python train.py --arch="transformer_decoder" --model="autoregressive pixel model" --dataset="microscope photos of single blood and bone marrow cells" --train_examples=194171 --image_size=16 --horizontal_flip=true --levels_per_channel=6 --vocab_size=217 --width=128 --layers=8 --norm="rmsnorm" --norm_position="pre" --activation="gelu" --mlp_ratio=6 --head_dim=64 --fused_qkv=false --bias="none" --qk_norm=false --parallel_block=false --inner_norm=false --positions="rope" --tie_embeddings=false --init="small_normal" --residual_init="zero_last" --optimizer="muon" --muon_scale="original" --lr=0.027 --momentum=0.95 --nesterov=true --orthogonalizer="polar_express" --adamw_lr_other_params=0.0023 --steps=31000 --batch_size=128 --epochs=20.4 --lr_schedule="cosine" --final_lr_fraction=0.05 --warmup_steps=6200 --weight_decay=0.0 --adamw_weight_decay_other_params=0.01
Rows from block 3 of a small autoregressive pixel model, named by matrix and row number. Rows with one number belong to one neuron. Each number is 128 + 32 x the weight over its row's rms, rounded and kept within 0 to 255. All counts start at 0.
After each neuron's rows are labels from the 100 images, of 14976, where the neuron reaches its highest value: "top examples" is what is common among them. Only what is clearly more common there than usual is listed. The data: microscope photos of single blood and bone marrow cells. In brackets: how many of the 100.
# fc1: MLP up (model.blocks.3.mlp.fc1.weight, 768x128), inputs 0-127
# fc2: MLP down (model.blocks.3.mlp.fc2.weight, 128x768, transposed), outputs 0-127

fc1.277 [164 140 152 118 170 175 111 126 175 138 102 101  59 168 125 162 163 165 185 156 121 150  76 139  63 112 127  69 162 138  52 112 122 119 126  68 123  67 176 137 111 135 135 111  71 133 130 151 159 172 159 157  86  97 142 186  85  75  90 133 100 151 149 152 150  89 192 117  97 162 108 117 140 124 114 157 122  95 103 114 131 183 150  67 119 139  96 113 169 124 114 115 135 120 174  72  91  95 129 128 137 116  86 101 116 133 113 173 118 139 190  97 114 107  89 162 135 101 180 127  96 121 119 122  83 136 148  70]
fc2.277 [129  92 142 159 125 121 157 162 127 123  89 132 161  55 128 189  77 153  96  70 107 131 117 140 144 122  53 159  93  81 131 107 114  96  92 127 130 171 135 102 175 115 144  81 115  97 176 135 142 121 121 122 112 165 154 130  33 172 170 148 158  73 110  85 186 157 133 115 105 103 203 111 113 130 145 149 142 159 159 193 149 151 121 138 158 133  43 125 106 105 137  95 111 120 103 137 176 128 121 165 128 134 106 138 144 111 105 139 141 157 113 161  88 105 176 122 147 227  95 134  87 146 164 134 150 125  92 109]
top examples: cell type: promyelocyte (33)

fc1.0 [122  96 141 129 157 133 170 165 115 143 109  97  88  85  82 117  85  70 152 132 149 170 117 102 122 169 109 150 131 128 160 152 100 153 149  98 156 135 197 118 129  83 157 110 184 159 118  98 124 165  49 135 157 144 159 143  75 162 109 151  70 124  80 119 131 147 147 200 117 138  98  61 129 132 162 111 136 133 120 157 156 153 121 156 179 148  62 191  81 169 165  43 142  92 107 113 169 149 152 121 158  91 122 166 142  92 123 108  97 135 123 114  84 115 186 127 107 122  79 109 138 115 112 148 133 180  80  89]
fc2.0 [163 154 136  79 162 143 129  76 150 125 164 124 102 171 126 146 132 188 119 194 129  43 185 157  93 124 171 120  93 129 127 113 165 186 105 170  87 133  94 131 126 103 102 166 104  89  99 128 137 109 113 170 112 135 101 108 139  83 160 130 146 116 128 136 121  52 103 131 168 222 113 168 129 200 120 127 122 114 144  78 136 139 160 146 111 133 200  84 159 139  36 127 153 179 151 136  97 127 105 164  81 132 186 164 127 160 103 157 147 127 115 152 151 134 169 155 124  89 177 122 114 123 130 153 117 112 114 115]
top examples: cell type: lymphocyte (68)

fc1.457 [126  93 174 140 133 139 178  39  87 105 132  93 116 157 160  41 124 125 105 129  73 130 121 104 137 106 106 141 201 158 163 123 126 122 172 167 115 119 115 115 109 144 112 107  93 116 126 135 110 115  99  95 118  83 120 136 107 146 128 126 180  91 138 145  96  72 164 110 134 137  76 186 119 102 120 119 104 124 192 162 153 189  98 154 169  80 128 156 159  72  98  96 129 105 102  90 115 132 185 186 109  94 155 118 143 135 103 201 167 157 162  89 163 175 156  93  94  88 143 102 104 153 105 179 128 160 104 150]
fc2.457 [165 140  74 158 183  80 117 141 123 148 116 160 107 144 113 108 141 124 112  69 156 149 163 105 120  89 168 122 106 188 104 156 163 169 146 114 169 123 117 132 105 173 125 152 154 157 113 189 142 160 137 134 162 174 121 128 126 119 102 189 159 159 151 152 167 174 127 155 169 164  69  93 157 166 139 181 177 146  83  35  95  83 173 135  88 114 160 104  77 159 105 194 134 164 145  90 130  95  83 146 124 133  92 124 125  98  94 151  93 117 120 222 144 143  90 172 127 106 136 117 151 133 120  90 103 126 123 137]
top examples: cell type: lymphocyte (43)

fc1.112 [116 141 164 112  59 152 129  46 154 170 164 126 189 128 103 136 126 181  84 157  66 132 152 153 131 128 139  95 148 114 126 108 110  90 133 120 125 153 142 177  97 119 127 155 146 111 170 151 153 134 158 154  82 206 101 124  92  99 139 122 119 137 124 122 156 155 138 140 114 165 122 128 166 102 166 205 149 105 149 176  73 149  74 104 111 123 163 169 128  93 117 142 135 151  60 108 122  67 132  65 180  81 139  84 131 161 119  80 126 152  94  68 103 104 115 142 103 154 183  75 187 145 103 115 103 143 100 115]
fc2.112 [122 130 154 106 176 126 130 145 198 109 125  58 109  95 186 154 117  80 149 126 142 133 109  85 185 134 111 156 108 138 122 130  98 148 124 124 128  54 170 120 137 176 139 101  73 143  47  99  87 148  74 118 123  51  96 137 134 179 145  97 114 108 178 129  73 164 150  87 112  86 125 124 117  80  45 112  83 139 122 158 146 151 148 127 159 114 130  85 137 123 105 155 139 147 151 109 158 192 103 138  65 183 115 182 127 144 205 143 155 127 164 129 116 138 114  95 120 119 105 136 155 125 135 134 158 130 176 163]
top examples: cell type: segmented neutrophil (49); smear: peripheral blood (35)

fc1.185 [119  85 123 131 131 140 103 149 215 136  86 142 163 160 127 126 157 116 117 105 145 152 130 130  94 121  67 104  64 112  89 130  79 190 154 121 114  87 165 142 131  85 129 109 140 108 161 100  59 142  96 110 106  57 115  76 144 170 134  93 123 115 174 133 154 147 130 139 144  87 120 153 134  94 150 127 122 169 142 196 106 157  76 112 128 154  73 117 130 191 156 142 180 125 120 118  76 107 136 130 108 134 188  87  67 126 143  86 190 142  92 113  90  60  88  65 109 130 147 148 119 128  86 130 122  88 171 152]
fc2.185 [100 140 152 166 140 173 119 153 113 133  89 165 124 111 113 164 106 115 121 192 130 136 133 145 141 142 105 131 169 167 164 122 101  69 146  91 123 154  98 146 159 144 149 152 141  64 120 118 163 186 154 101 180 179  63 126  90 124 137 206 155 141  91 139 129 111  96 195 134 139 108 132 125 146 137 100 104  53 130  88  56  89 155 141 149  99 157 174 107 127 105 109  65 114 163 149 196 122 146 144  74 104  83 172 142 113  52 129  83 159 170 152 100 113 141 161 118 103 112 127 147 104  82 170 136 157  94 100]
top examples: cell type: segmented neutrophil (49)

fc1.159 [138 138 152 166  86  96 110  75 218  62 127  87 116 123 110 128 212 165  98 129 115  94 130 137 160  99 102  75 145 152 155 150 114 150 172 130 200  96 107 129 151 161 127 111 160 162 192 117  98 156 119 103 107 132 114 156 133 119 100 142 132  57 126 154 111 172 144 159 109  94 128 131 109 169 189 147 142 156 212 155 144 128 118 191 116  99  95 114  91 121 133  95 135 136  73 171 161  87 123 134 160  74  80 113 141 119 106 121 147 147 171 145 120 136 160 104  59 131 150 124  81 108  71 133 156 132 110 165]
fc2.159 [167 147 136  64 137 103 151  92 134 101  98 125 139 115 131 115  93 149 133 139 148  52 122  82  79 147 106 125  83 157  45 117 164 132  84  47 159 140 160 106 119 102  72 141 185 155 147 152 143  94 149 113 138  81 118 135 110 129 129 120 107 147 101 130 110 140 185 168 104 124  97 161 131 117 177 129 106  99  90  92 154 114  93 103 181 143 130 147  76 100 166 175 145 124 136  98 117 165 113 139  89 170  88 171 148  51 125 111 122 110 217 134 178 167 127 106 147 106  97 188 175 124  72 126 111 148 113 102]
top examples: cell type: segmented neutrophil (53)

fc1.628 [181 153 127  81 104 146 186 119 100 146 106 151 115 145 106 168 117 128 102  96  98 102 146 169 164 140 176  94 129 212 158 100 159 155 128 106 130 129  90  91 107 113  88 103 175 127 162 157 128 103 124 143 102  71 192 157 179 112 158 136 113 125  93  98 113 178 141  86 146  84 150 119 113 125 110 144 106 146 154  90 143 113 120 116  97 166 130 102 152 109 138  84 150 140 154 147 139  66  81 120 125 118  72 200 135 124 153 127 131 122 132 105 107  99  84 126  72  85 159 121 197 203 205  91 116 158 190  81]
fc2.628 [ 70  89 143  91 176 104 120 191 163 119 113 127 124 106 165 135 106 176 102 133 149 130 117 125 108 136 109 119 149  89  73 100 130 132  75 171 142 167 166 122 212 135  75 118 128 121  97 131 134 116 191 154  99 157  62 127 132 109 135 117 159 109  98 158 160 138 102 136 139 124 119 122 135 138 162  84 152 120 119  97 115 154 124 152 134 179  97 171 115 121 106 154 136 103 118 131 113  89 108  90  71 168 123 175 139 171 119 139 182  56 149 165 175 104 158 157 121 121 110  99  67  95 151 136 156 153  26 219]
top examples: smear: peripheral blood (49)

fc1.497 [ 94  80 160 152 130 153  81 118  85  68 108 108 111 151 116 142 185 146  82 120  90 110 100  94 111 146 122  86 124  55 115 128 136 166 152  93 143 119 138  86 116  60 118 103 137 131 105 103  99  95 125 142  53 143 161 188 153 136  96 148 140  68 113 133 128 159 151 141 128  63 153 174 117 170 115 106 165 107  93 204 107  74  78 169 130 159 152 108 123 141 165 160 138 130  82 154 149 100 150  98 113 100 116  94 140 157 131 180  82 108 168  70 111 106 107 123 118 195 101 157 148 177  82 136 164 161 164 143]
fc2.497 [147 164 124 136 129 119 166 113 144  75 173 185 115  92 115 138 117 104 125 178 121  99  73 191 143 147 114 132 100 158  72 135  96 134 118 167 152 149 121 139  82 149 148  89 129 181  98 118 175 145 143  96 152  74 140 130  91 108 122 111 112 116 187 151  92 118 119 153 131  87 127 139 132  14 179 155 103 127 132 105 139 138 161  52 121  85 107 180 126 128 148 153 136 116 160 179 137 166 166 143 124 150  96 178 149 102  91 123 103 166 134 137 132  90 193 124 137 112 136 209 108 113  85 121 109  43 114  88]
top examples: cell type: segmented neutrophil (50)

fc1.586 [143 135 149  93 139 161 195 122 173 116 199 206  83 109 154  75 132 113 185  76 123 101  75  87 162  83 151 182 109 155  81  66 138 164 155 137 125  63 180 107  95 114  91  99  91  99 146 151 146 138 159 120 112 121 131 119 142 111 170 127 130 109 158 155  97 116 150  44 108 128 111 101  96 128 171  84 126 111 150 116  82 118  97 148 159 154 139 109 109 129 118 131 123 159 125 179 104 146  88 173  93 142 129 202 117 127  96 149 134  93 178  98 116 131 160 152 139  89 102  82 102 118  83 159 176 155 150 132]
fc2.586 [ 85 126 114  94 106 110 137 102 121 118 110 152 141 145 139 141 100 152 154 166  96 159 180 172 125 184 117 144  75 142 131  94  87  96 153 154 111 117 202 114 128 218  89 146 165 104 168 133  84 108  68 163 132  89  80 124 171  96 108  88 137 116 126 119  51 140 186 106 143 128 108 115 141 102  86 141 132 185 131  66 174 144 117 157 127 145 127  75  98 122  57 118  92 140 174 121 130 139 140 113 178 114 176 121 151 142 162 110 161  86 107  96 144 133 126 198 145 115 160 108 187 179 163 132  77 148 102 130]
top examples: cell type: promyelocyte (34)

fc1.708 [ 58 155 145 161 170 105 127 103  99 149  72 121  98 135 128 199 160 140 108 184 189 185 193 131 116 147 144  55 164 126 127  99 117  98 101 170 150 126 103 136 130 189 166 138 158  76 148 179 115  89 155 162 139 121 122 130 122 137 155 125 158 154 112 136 149 150 134 131  90 124 122 118  56 162 107  72 130 122 103 118 163 174  77 135 127 125 136 147 123  60 116 156 135  80 128 131  94 125 111 130 107 106 146 155 117 137  95 145 101  52  80 198 107 149 124 177 164 151 145 161 145 164 123 106 193  98 163  79]
fc2.708 [124 133 102  90  47 108 168 128 119 120 128 120 111 133 114 167 156 156 101 133 125  91 127  95 169 127 162 110  90 107  83 130 152 163  94  75 116 105 118 170 158 134 163 141  53 111 109 106  81 130 137 142  72 153 127 111 101 128 163 145  72 177 115 127 115 141 144  88 201 160 165 148 156 147 126 189 123 104 111  90  69 166 156  98 165 120 155 160 123 164 151 116 117 139 146 112  88 211 152 144  36 105 180 182 105 155 140 100  98 164 142 143 144 192 104 131 118  94 139 142  83  85  95 183 108 152 120 120]
top examples: cell type: segmented neutrophil (43)

fc1.766 [ 88 119 138 116 116 174 131 162 144 136 146  73 138  87 145 150 182 160  84 135 170 118 134 144 106 115 154  87  95  83 185 169 103 115 157 102 144 167 119 125 101 144 116 116 149 116 105 134 164 183 167 167 194 135 108  97 108  99  96 102 152  99 134 119  68 159 145 132 172 144  62 181 143  94 221 106  81  94 109 145 126 197 157 126 114 132 176 122 114 167 114 147 140 147 101 157 114 151 221 119 155 127 136 108  92 130 192 114 170 139 147 116  59  84 120 152 141 148 173 115 142 119 147 119 184 139 126  83]
fc2.766 [143 148 114  93 174 102 131 109 164 107 109 146 114 168 150  88  66  75 130 133 152 140 112 123 133 108 173 129 157 137 132 118 106 131 134 156  86 106 132 181 127 177 103  96 132 145 135 151 146 177 158 133 146 108 123 175 123  64 184 121 139 171 124  98 205  82 152 105  69  85 164  78  68 170  46 135 125 115 121 129 146  57 164 110 127 108 121 105 149 112 116  87 188 156 192 129  99 147  78  81 110 167  78 120 137 103 120 100 129 168  94 100 172 110 149  58 123 118 167 103  98  91 161 116 101  97 128 134]
top examples: cell type: lymphocyte (42)

fc1.184 [177 142 115 134 110 153 190 126 123  97 122 123 125 148 104 115 105  97  65 127  74 139 188 124  81  47 124 138 149  89 146 123  99 101 132 175 146 153 140 164  89 117 110 162  82 107 109 139  74 203 136 124 120 163 131 103 178 112  45 153 147 131  89 119 190 134  31 113 171 143 150  57 134 139 102  95 142  65 115 197 123 113 116 141 121 149 114 114 113  66 110 124  93 136 116 108 144 166 109 116 109 137 132  86 120 120 122 106 127 142 131 138 103 116 185 156 186 151 100 142 122 158  86 166  77 161 132 132]
fc2.184 [146  74 167  86 136 134 116 116  74 101 177  79 155 139 200 129 105 138 151 124 123 114 114 128 132 174 124 118 121 203 185 100 124 153 134  71 119  59 139 132 123 126  90 158 176 130 158 142 141  73 102 110 129 116 152 143  76 153 178 105 115 145 142 177 142  79 132  74  61 154 133 172 128 148 122 139 137 179 150  63 171  99 101 126  75  59 158 151 116 142 152 117 159 171 122 140  89 150 179 125 103 123 150 120 150 148 177  91 127 114 131 157 124 154 118 130  43  90 108 110 166  93 160  72 120 106 150 147]
top examples: smear: peripheral blood (68)

fc1.643 [171  81 102 116  96 102 110 133 153 189 162 101 136 116 123 199 126 116  80 112 116 136 152 170 156 146 115 139 117 133  95 135  93 112  85 136  64 147 144  61 125 130 208 129  99 140 172 119 132 135  96 101 163 132 115 127 140  94 156  97 159  98 108 137 131  66 110  91 150 144 208 103 147  91 172 110 174 149 146 153  85 163  98 108 111 173 149 158 179 123  75 142 155 120 149 156 146 179 117 121 138 141 170 181 134 138 139 110 130 183 196 110  67  42  53 130 146 121 143 127 165 155 130 134  97 150 110 141]
fc2.643 [ 99 192 138 169 130 128 107  95 124 130 144 153  96 132  85 123 193 163  83 100  94 138  95 124 115 136 178  89 129 114 117 172 164 144 190 173 202 113 100 198 143 176  92 151 151 154 143  93 106 113 139 124  88 117 146 165  92 108  76 169 132 140 145 129 176 120 196 119 105  92  76 154 147 151  81 149 109 155  97 126 159  90 183 158 118 130 125 160  71  96 161 109 130  96  94 127 111  75 131 135 141 116 133 168 141 114 142 119  96  52 132  69 164 107 162 192 207 131 127 136 118 125 152 141 133 125 160 101]
top examples: smear: peripheral blood (54)

fc1.207 [ 83  54 121  79  68 147 122 117 144 142 122 149 112 117 137  97 124  86 137 134 149 152 129 158 146 118 182  79 193 146 147 148 146 142  92 135 169 127  99 164 151 116 178 130 144 103 113 115 166 121 144 153  99 163 170 166 145 149 131 176 123 115  95 166 131 108 142  95 148  94 158  57 184 133 128 107 171 124 142 143 136 120 150  72 117 184 151 117  17 132 105 159 146  87 175 109 115  69 115  86 126 152 135 129  53 141  79 187 145 138 180 167 141  95 165 124 133 128 114  84 109 160  74  95 163 116 156 138]
fc2.207 [138 167 161 146 147 118 133 130 188 111  97 106 198 120 130 153 160 135 125 115 131 115 148  73 143 173  74 146  67 152 127 105  52 119 154 103 117 136 177 133 100  96 126 136 113 162  98 148 100 138 135 116 111  84  87 141 136 104  63 125  95 128 169  81 102 127  93 142 111 162 112 196  83 141 153 150  94  74  81  95 125 133 144 158  93  69 147 155 206 124 120 128  73 176  89 168 103 182  96 177 130 172 156 136 187 123 186 112 138 153 106 118 115 131  91 126  97  91 135 139 112 135 201 154 151 108 103  97]
top examples: smear: peripheral blood (43)

fc1.203 [133 164 140 114 139  67 177 114 136 165 157 126  91  96 116 111  94  92 149  76 151  79 110  99  95 196 164 151 148  92 177 108 109 107 193 175 130 157 133  91 159 170 110  87 119 124 144 170 103 189 115 146 124 132  86  86 137 139 103 129  60 161 121 146 117 192 135 126 127 140 115 116 156 118 219 131 143 152 109 119 133 147 175 109 123 157 138 171 147 162 103 149 161 168 102 157  89 146  90 124 136 166  82 121  81 116 124 130 134 113 126 120 105 149 166 103 130  95 136 106 196 234  84 141 114 175 176 117]
fc2.203 [ 96 124 139  88  84  97 107 131  98 129 100 111 149 109 148 147 120 112 145 188 104 182 145 168 131 161 118 140  83 146 109  74  88 163 165 146 133 125 199  76  97 228  94 142 139  76 133 123 157 128  85 166 115 143  96 104 185 173  80 124 137  78 142 115  93 141 181  80 138 150 150 131 140 136 144 145 102 168 172  90 156 113  93 178  86 118 124 104 145 118  70 147  73 106 154 128 141 163 167 125 209 113 169 132 164 117 157 105 200 141 167 127 127 108 130 181 132 112 114  97 172 139 172 127  90 121 123 129]
top examples: cell type: promyelocyte (37)

fc1.93 [185 147 163 117  97 176 204 118 113 106 134  92 107 114 196  69 126 171 177 127 125  72 130 118 125 124 118 154 126 148  85 109  93 135 151 164 177 131 161  28  86 178 153 138 160  65  68  73 144  97 120  91 113 146 165 128 168 126 109 124  86 122 127 154 125 111 127  82 174 161 137  87 146 182 136 114 131 155 113 179  76 145 127 113 127 123 139 117 113 155 178 154  75 157 146 126 130  94 116 133 134 157  88  76  98  85 165 168 105 136 165 155  97 139  99  77 129 104 108 138 170 137 108 109 123 166 118  81]
fc2.93 [ 66 122 139 108 152 105 126 137 152 106  97 113 149 169  85 135 132 150 135 154 112 107 126 155 128 136 115 126 128 135 102 125 186 167 154 143 109  91  85 247 132  84 100  95 142 120 159 116 121 123  84 226 130 171 156 150  56 101 124 170 154 131 164 125  74 152  39 143 130 102  77 131 125 108  88 140 127 115  99 116 123 164 165  99 160 130 120 147  98 167 108 102 123  95 120 132 115 194 117 144 102  58 179 170 116  82 127 139 143 123  78 114 181 126 120 114 145 126  79 116  59 108 144 123 154  94 160 144]
top examples: cell type: promyelocyte (25)

fc1.508 [ 75 161 162 146 120  91 166 216  90 107 130 179 158 121 132 149 112 142 159 186 231 159 146 108 171 156 155 122 129 101 211 143 157 121 121 134 102 113 167 109 160 102 116 100 194 114 140 165 152 106 107 111 125  88  74 113 105 116  90 135  96 112 101 158 111 158 165 128 171 111 151 119 156  76 167 189 152 175 130 107  57 131  77 133 117 117 123 135 149 120 102 145 142 189  63 160 133 131 133  88 176 147  98  80 118 160 148 123 109 129 118 145 148 156 134 166 171 125 164  97 135 111  98 131 177 154 114 125]
fc2.508 [147 119 102 134 146 169  97 149 152 130 127  57 110 173 139  97 125 126 109 145  63 170  69 170 150 155 134 176  68 131  50 155 109 161 177 141 108 158 142  99  95 128 175 167 146 122 114 167 169 159 100 153 142  97 128  84 184  92  83 149  92 159 114 132  75 198  74 152 138 139 159 109 165 102 122 119 108 133 100 161 137 105  43 171  57  88 140 136 123 161 135 106 124 172  83 119 122  95 137 152  91 133 133 116 141 111 160 126 141 171  82 137 109 101 126 174  66 122 104 145 146 151 147 147  86 109 131 168]
top examples: cell type: segmented neutrophil (71); smear: peripheral blood (58)

fc1.721 [151 157 154 122 141 119 176  85 186 156 190 146  90  94 132 145 192 160  86 152 151 150 173 156 134 165 106 125 187 125  91 148 180 143  92 126 177  78 103 109 159 144  87 114 148 147 124 167 122 117 191 128  99 125 146 109 159 105 135  79 126 115 178  69 155 112 113  74  99  93  82 110  81  82 108 137 156 113 114 108 113 180 105 169 163 103 138 112 136 114 134 110 120 128  86 146  74  94  74  81 109 117 171 136 127 155 107 102 110 172 233 134 137 173 108  98 149 172  86 174 144 160 126 138 144 110 133 138]
fc2.721 [ 64 142 134 145 121 190 149 135 203  66  94 133 154 136 173 181 113 146 182 148  99 123  89 131 128  94 167 122  91 150 146 109  87  62 136 157 125  79 158 173 180 141 142 104 154  88 112  94 161 109 174 118 137 135 126  97 149  98 178 127 112 150  86 139 102  61 154 125 174 136  75 103 118 138 173 132 174 152 142 122 133 116  84 143 172 142 100 103 179 107  49  82 145 122  90 127  75 125 112 107  98 123 146 140 109 122 120  89 144 154 142  94 101 215 156 145 158 116 130 162 143 104 108 115  86 151  72 109]
top examples: smear: peripheral blood (99); cell type: segmented neutrophil (40)

fc1.454 [104  99 103 151 128 152 117 166 102 136 159 107 105  99 176 109  85  89 102 134 115  99 161 205  77 123 112  92  98 132 150  94 115  90  89 113 123 174 105 181 103  94 166  81  60 127 128 168 117 142 114 138 161 131 130 144 101 125 106  81  70 148 121 118  75  73 170 145 134  88 165 110 129  92 106 145 156 110 163 124 111 104 147  85 101 151 129 130 194 210 147 196 160 152 125 120 153  98 173 123  56 153 142  76 101 166 132 100 135 113  95 160 198 156  96 104 139  91 138 190 143 113 105 141 106 160 117 151]
fc2.454 [147 157 165 145 101 132 133 107 159  97  88 148 122 114  77 110 137 147 117  68 173 143 149 127 121 116 167 135 226 164  94 157 140 144 121 178 169  79 167  90 167 136  96 163 172 144 156 135 137 132  82 119  87 150 119 143 172 134 100 172 190 102  96 124 150 177  83 135 101 161 100  89 167 141 139 123 116 123  99 139 119 116 178 109 184  94 115 151  72  42 135 123 157  88 145 128 104 146 117 110 204 111 111 196 176 110 124 124 113 182 125  76  87 171 158 148 145 157 145  85  96 156 156 109 141 124 144 104]
top examples: smear: peripheral blood (58)

fc1.550 [162 166 138 167 172 120 143 141 129 176  78 140  57 172 108 137 102 188 130 157 157 100 189 177 114 129 143  96  71 144 114 143 131 101 106 159 145 121  95  98 167  96 210 113  80 125 140 121 114  84 140 178  72 128 131 108  63 123 124 148 125 117 145 141  86 160 145 146  95 121 167 150 148 116 165 136 112 100 104  88 123 196 174 155 126 144  85 113 103 167 189 133  57 130 158 154 111 177 163 149  74  81 168 127  90 164  86 176 146  61 129 115 130 138 144 131 115 119 119 130 110 166  92 126 153 110  83 129]
fc2.550 [ 89 106 124 127 100 124 113  98 113 180 100 157  88 147  86 160 182  94  77 138  99  95 114 120  77 110 161 135 160 117  79 103 173 109 106 140 115 156 159 144 101  78 133  92 131 171 144 127 118 156 110  85 154 136 151 118 161  93 140 142  83 144  66 112 198 131 100  86 131 139 167 170 121 158  94 162 163 128 148 121 115 117 134 154 137 103 145 189 161 141  74 137 115 128 163 134 117 177 216 157 126 150 121 186 101 134 104 190 108  85 119 115  56 178  94 117  67 149  69 106 107 139  89 132 162 159 190 110]
top examples: cell type: lymphocyte (39)

fc1.369 [178 140 130  74  92 171 125 143 190 153 156 176 213 160 168  92 114 101 130  99 126  65 110  80 157 142 147 119 131 107  73 125  89  75 144  90 103 145 123 184 158  38 116  89 133 129 119 122 140 114 160 116 111 113 102 117 139 124 150 109 163 162 131 117 133  77  92 149  92 131 112 130 143 124 183  76 158  66  80 137 102 105 135  96 117 155 138  98 150 145 155  87 159 123 150 150 122  22 105 130 144  87 136 137 183 135 107 130 107 147 116 101 113 100 108 100  83 106  91 121 193  78 109 113 118 106 150 163]
fc2.369 [106 112 108 102 113  95 144 141  98  85 137 147 102 128 106 154 132 110 104 234 114 117 125 164 147 148 146 146  87 148 141  80 134 173  94  96 156 161 144  92  64 204 173 169 149 125 149 153  75 146 110 190 133 123 142 132 115 111 115 154 106 101 145 136 175 158  99 119 177 138 136 168 167 157  38 160 138 149 195 104 136 153 137 138 147  75 179  93 110  92  88 168 131 126 179 112 135 176 131 110  88 144  95 121  99 112 128 109 148 129 136 174 214 112 127 143 120 177 167 175  93 125  95 113  97 114 118 167]
top examples: cell type: lymphocyte (42)

fc1.164 [159 145 125 115 135 164 105 158 169 168  64  90 146 153 148 182  96 131 112 175 151 127 158  73  74 101 112 102  77 160 119  68  81 132 131 116 129 149 161 111  88 133  99 112 153  82 147 115 123  62 108 144 127 125 130 165 104 128 181 107 121 158 133  72  97 148 113 125 125  63 111 129  84 100 140 160 131 125 190 146  42 135 102 102 140  93 149 133 128 158 136  61 145 180 151 159 115 123 111 128 121 135  74 116 166 135 141 146  86 103 158 137  61 199  85  65 121 122  68 144 119 105 157 125 177  83 109 105]
fc2.164 [ 96 110 123  77 179  91 107  56  86 145 162 167 154 181  81  58 150 118 130  82 118 133  89 140 151 203 147 126 151 150  87 203 128 139 135 112 108 105 151 147 126 117 117 150  27 150 172 126 116 124 156 129  79 113 149 135  91 166 154 166 127 156  97 176 137 149 148 155 132 141 125 104 110  69  71 100 137 125 126 101 111 151 111 128 139 138  67 165 113 158  95 149 102  78 135 146 142 145  98  80 160 105  96 170 126 134 159 136 174 114  87  97 156 157 119 142 108 166 107  93 133 108 136 117  69 165  58 157]
top examples: smear: peripheral blood (50); cell type: segmented neutrophil (41)

fc1.218 [124 118 141 130 141 172 120 168 124 118 140  84 101 147  84 164 151 104 140  59 123  52 144 159 156  59 139  93 163 109  94  75  96 100  98 128 118 117 147 126 181 113  88  95 141 118 112  98  50 150 158 141 109 146 145 115 157 133 145 106  94 101 148  97 141 108 134 139 120  96 148 150 158 127 122 136 147 167 117 196 132 102  77 197  78 103 125 146 163 143 114 153 172 130 161 151 115 115 165 107  54 133  94 227 129 114  96 187 126 126 131 162 150 111 119  75  96 156 152 196 105 156 168 120  76 119 172 150]
fc2.218 [129 122 141  91 132 106 107 103 105 134 116 138 163  98 150 112  67 116 145 110 133  59  69 133 117 168 149 156 127  86 143 178 175 158  78 153  96 157 104  75 133 136 139 150 109 165 114 100 138 133 150 134 187 115 101 203 131  54  93 134 166  91 137 164  96 177 157 148 122 137 101  62  31 120 102 130 170 110  82  90  77 143 152 150 107 156 167 122  93 164 113 143 104  90 116  78 178 121 164 125 118 114 121 126  63 149 135  79 115 143 132 201  89 109 134 137 108  84 120 146 181 103 116 151 107 132 127  88]
top examples: cell type: segmented neutrophil (44)

fc1.619 [169 121 117 165 100 160 142 132 162 146 116 156  91 160 123 150 113 110 118  94 128 102  60  78 106  80 105 105 119 118  54 166 129 136  87 132 134 173 160  58 108 146 168  86  85 137  75 110 113 130 153 152 137 136 126 155 118 130 116 140  88 140 125 113 169 125 115  83 152  64 197  83 127 162  99 121 139 194 202 179 103 138 144 124 121 144 108 106 124  56 113 113 101  88 165 126 187 160  94 117 169 119 148 107 123 138 101 120 100  53 110 170 134  68 113 116  70  85 136  82  84 116 100 108 166 143 132 154]
fc2.619 [100 116 116  80 109 130 168 102 125  78 153  81  99 185 166  79 115  92 134  84  77 110 185 155 176 136 125  97 111 128 156 118  36 148 140 146 131  81 162 146 131 201 131 159  97  94 106 117 120  96 117 193 131  82 117 137 129 129  99 121 146 134 127 148 127  75 159  45 133 142  85 100 142 154  83 133 124 118 110 136 123 129 133  92 145 133  79  97  78 165  79 165 102 152 173  54 139 119  72  97 117 116 162 187 100  77 197 104 152 108 150 109 147 117 162 114 137 115 166 116 144 114 133 132 104 163 120  91]
top examples: cell type: promyelocyte (31)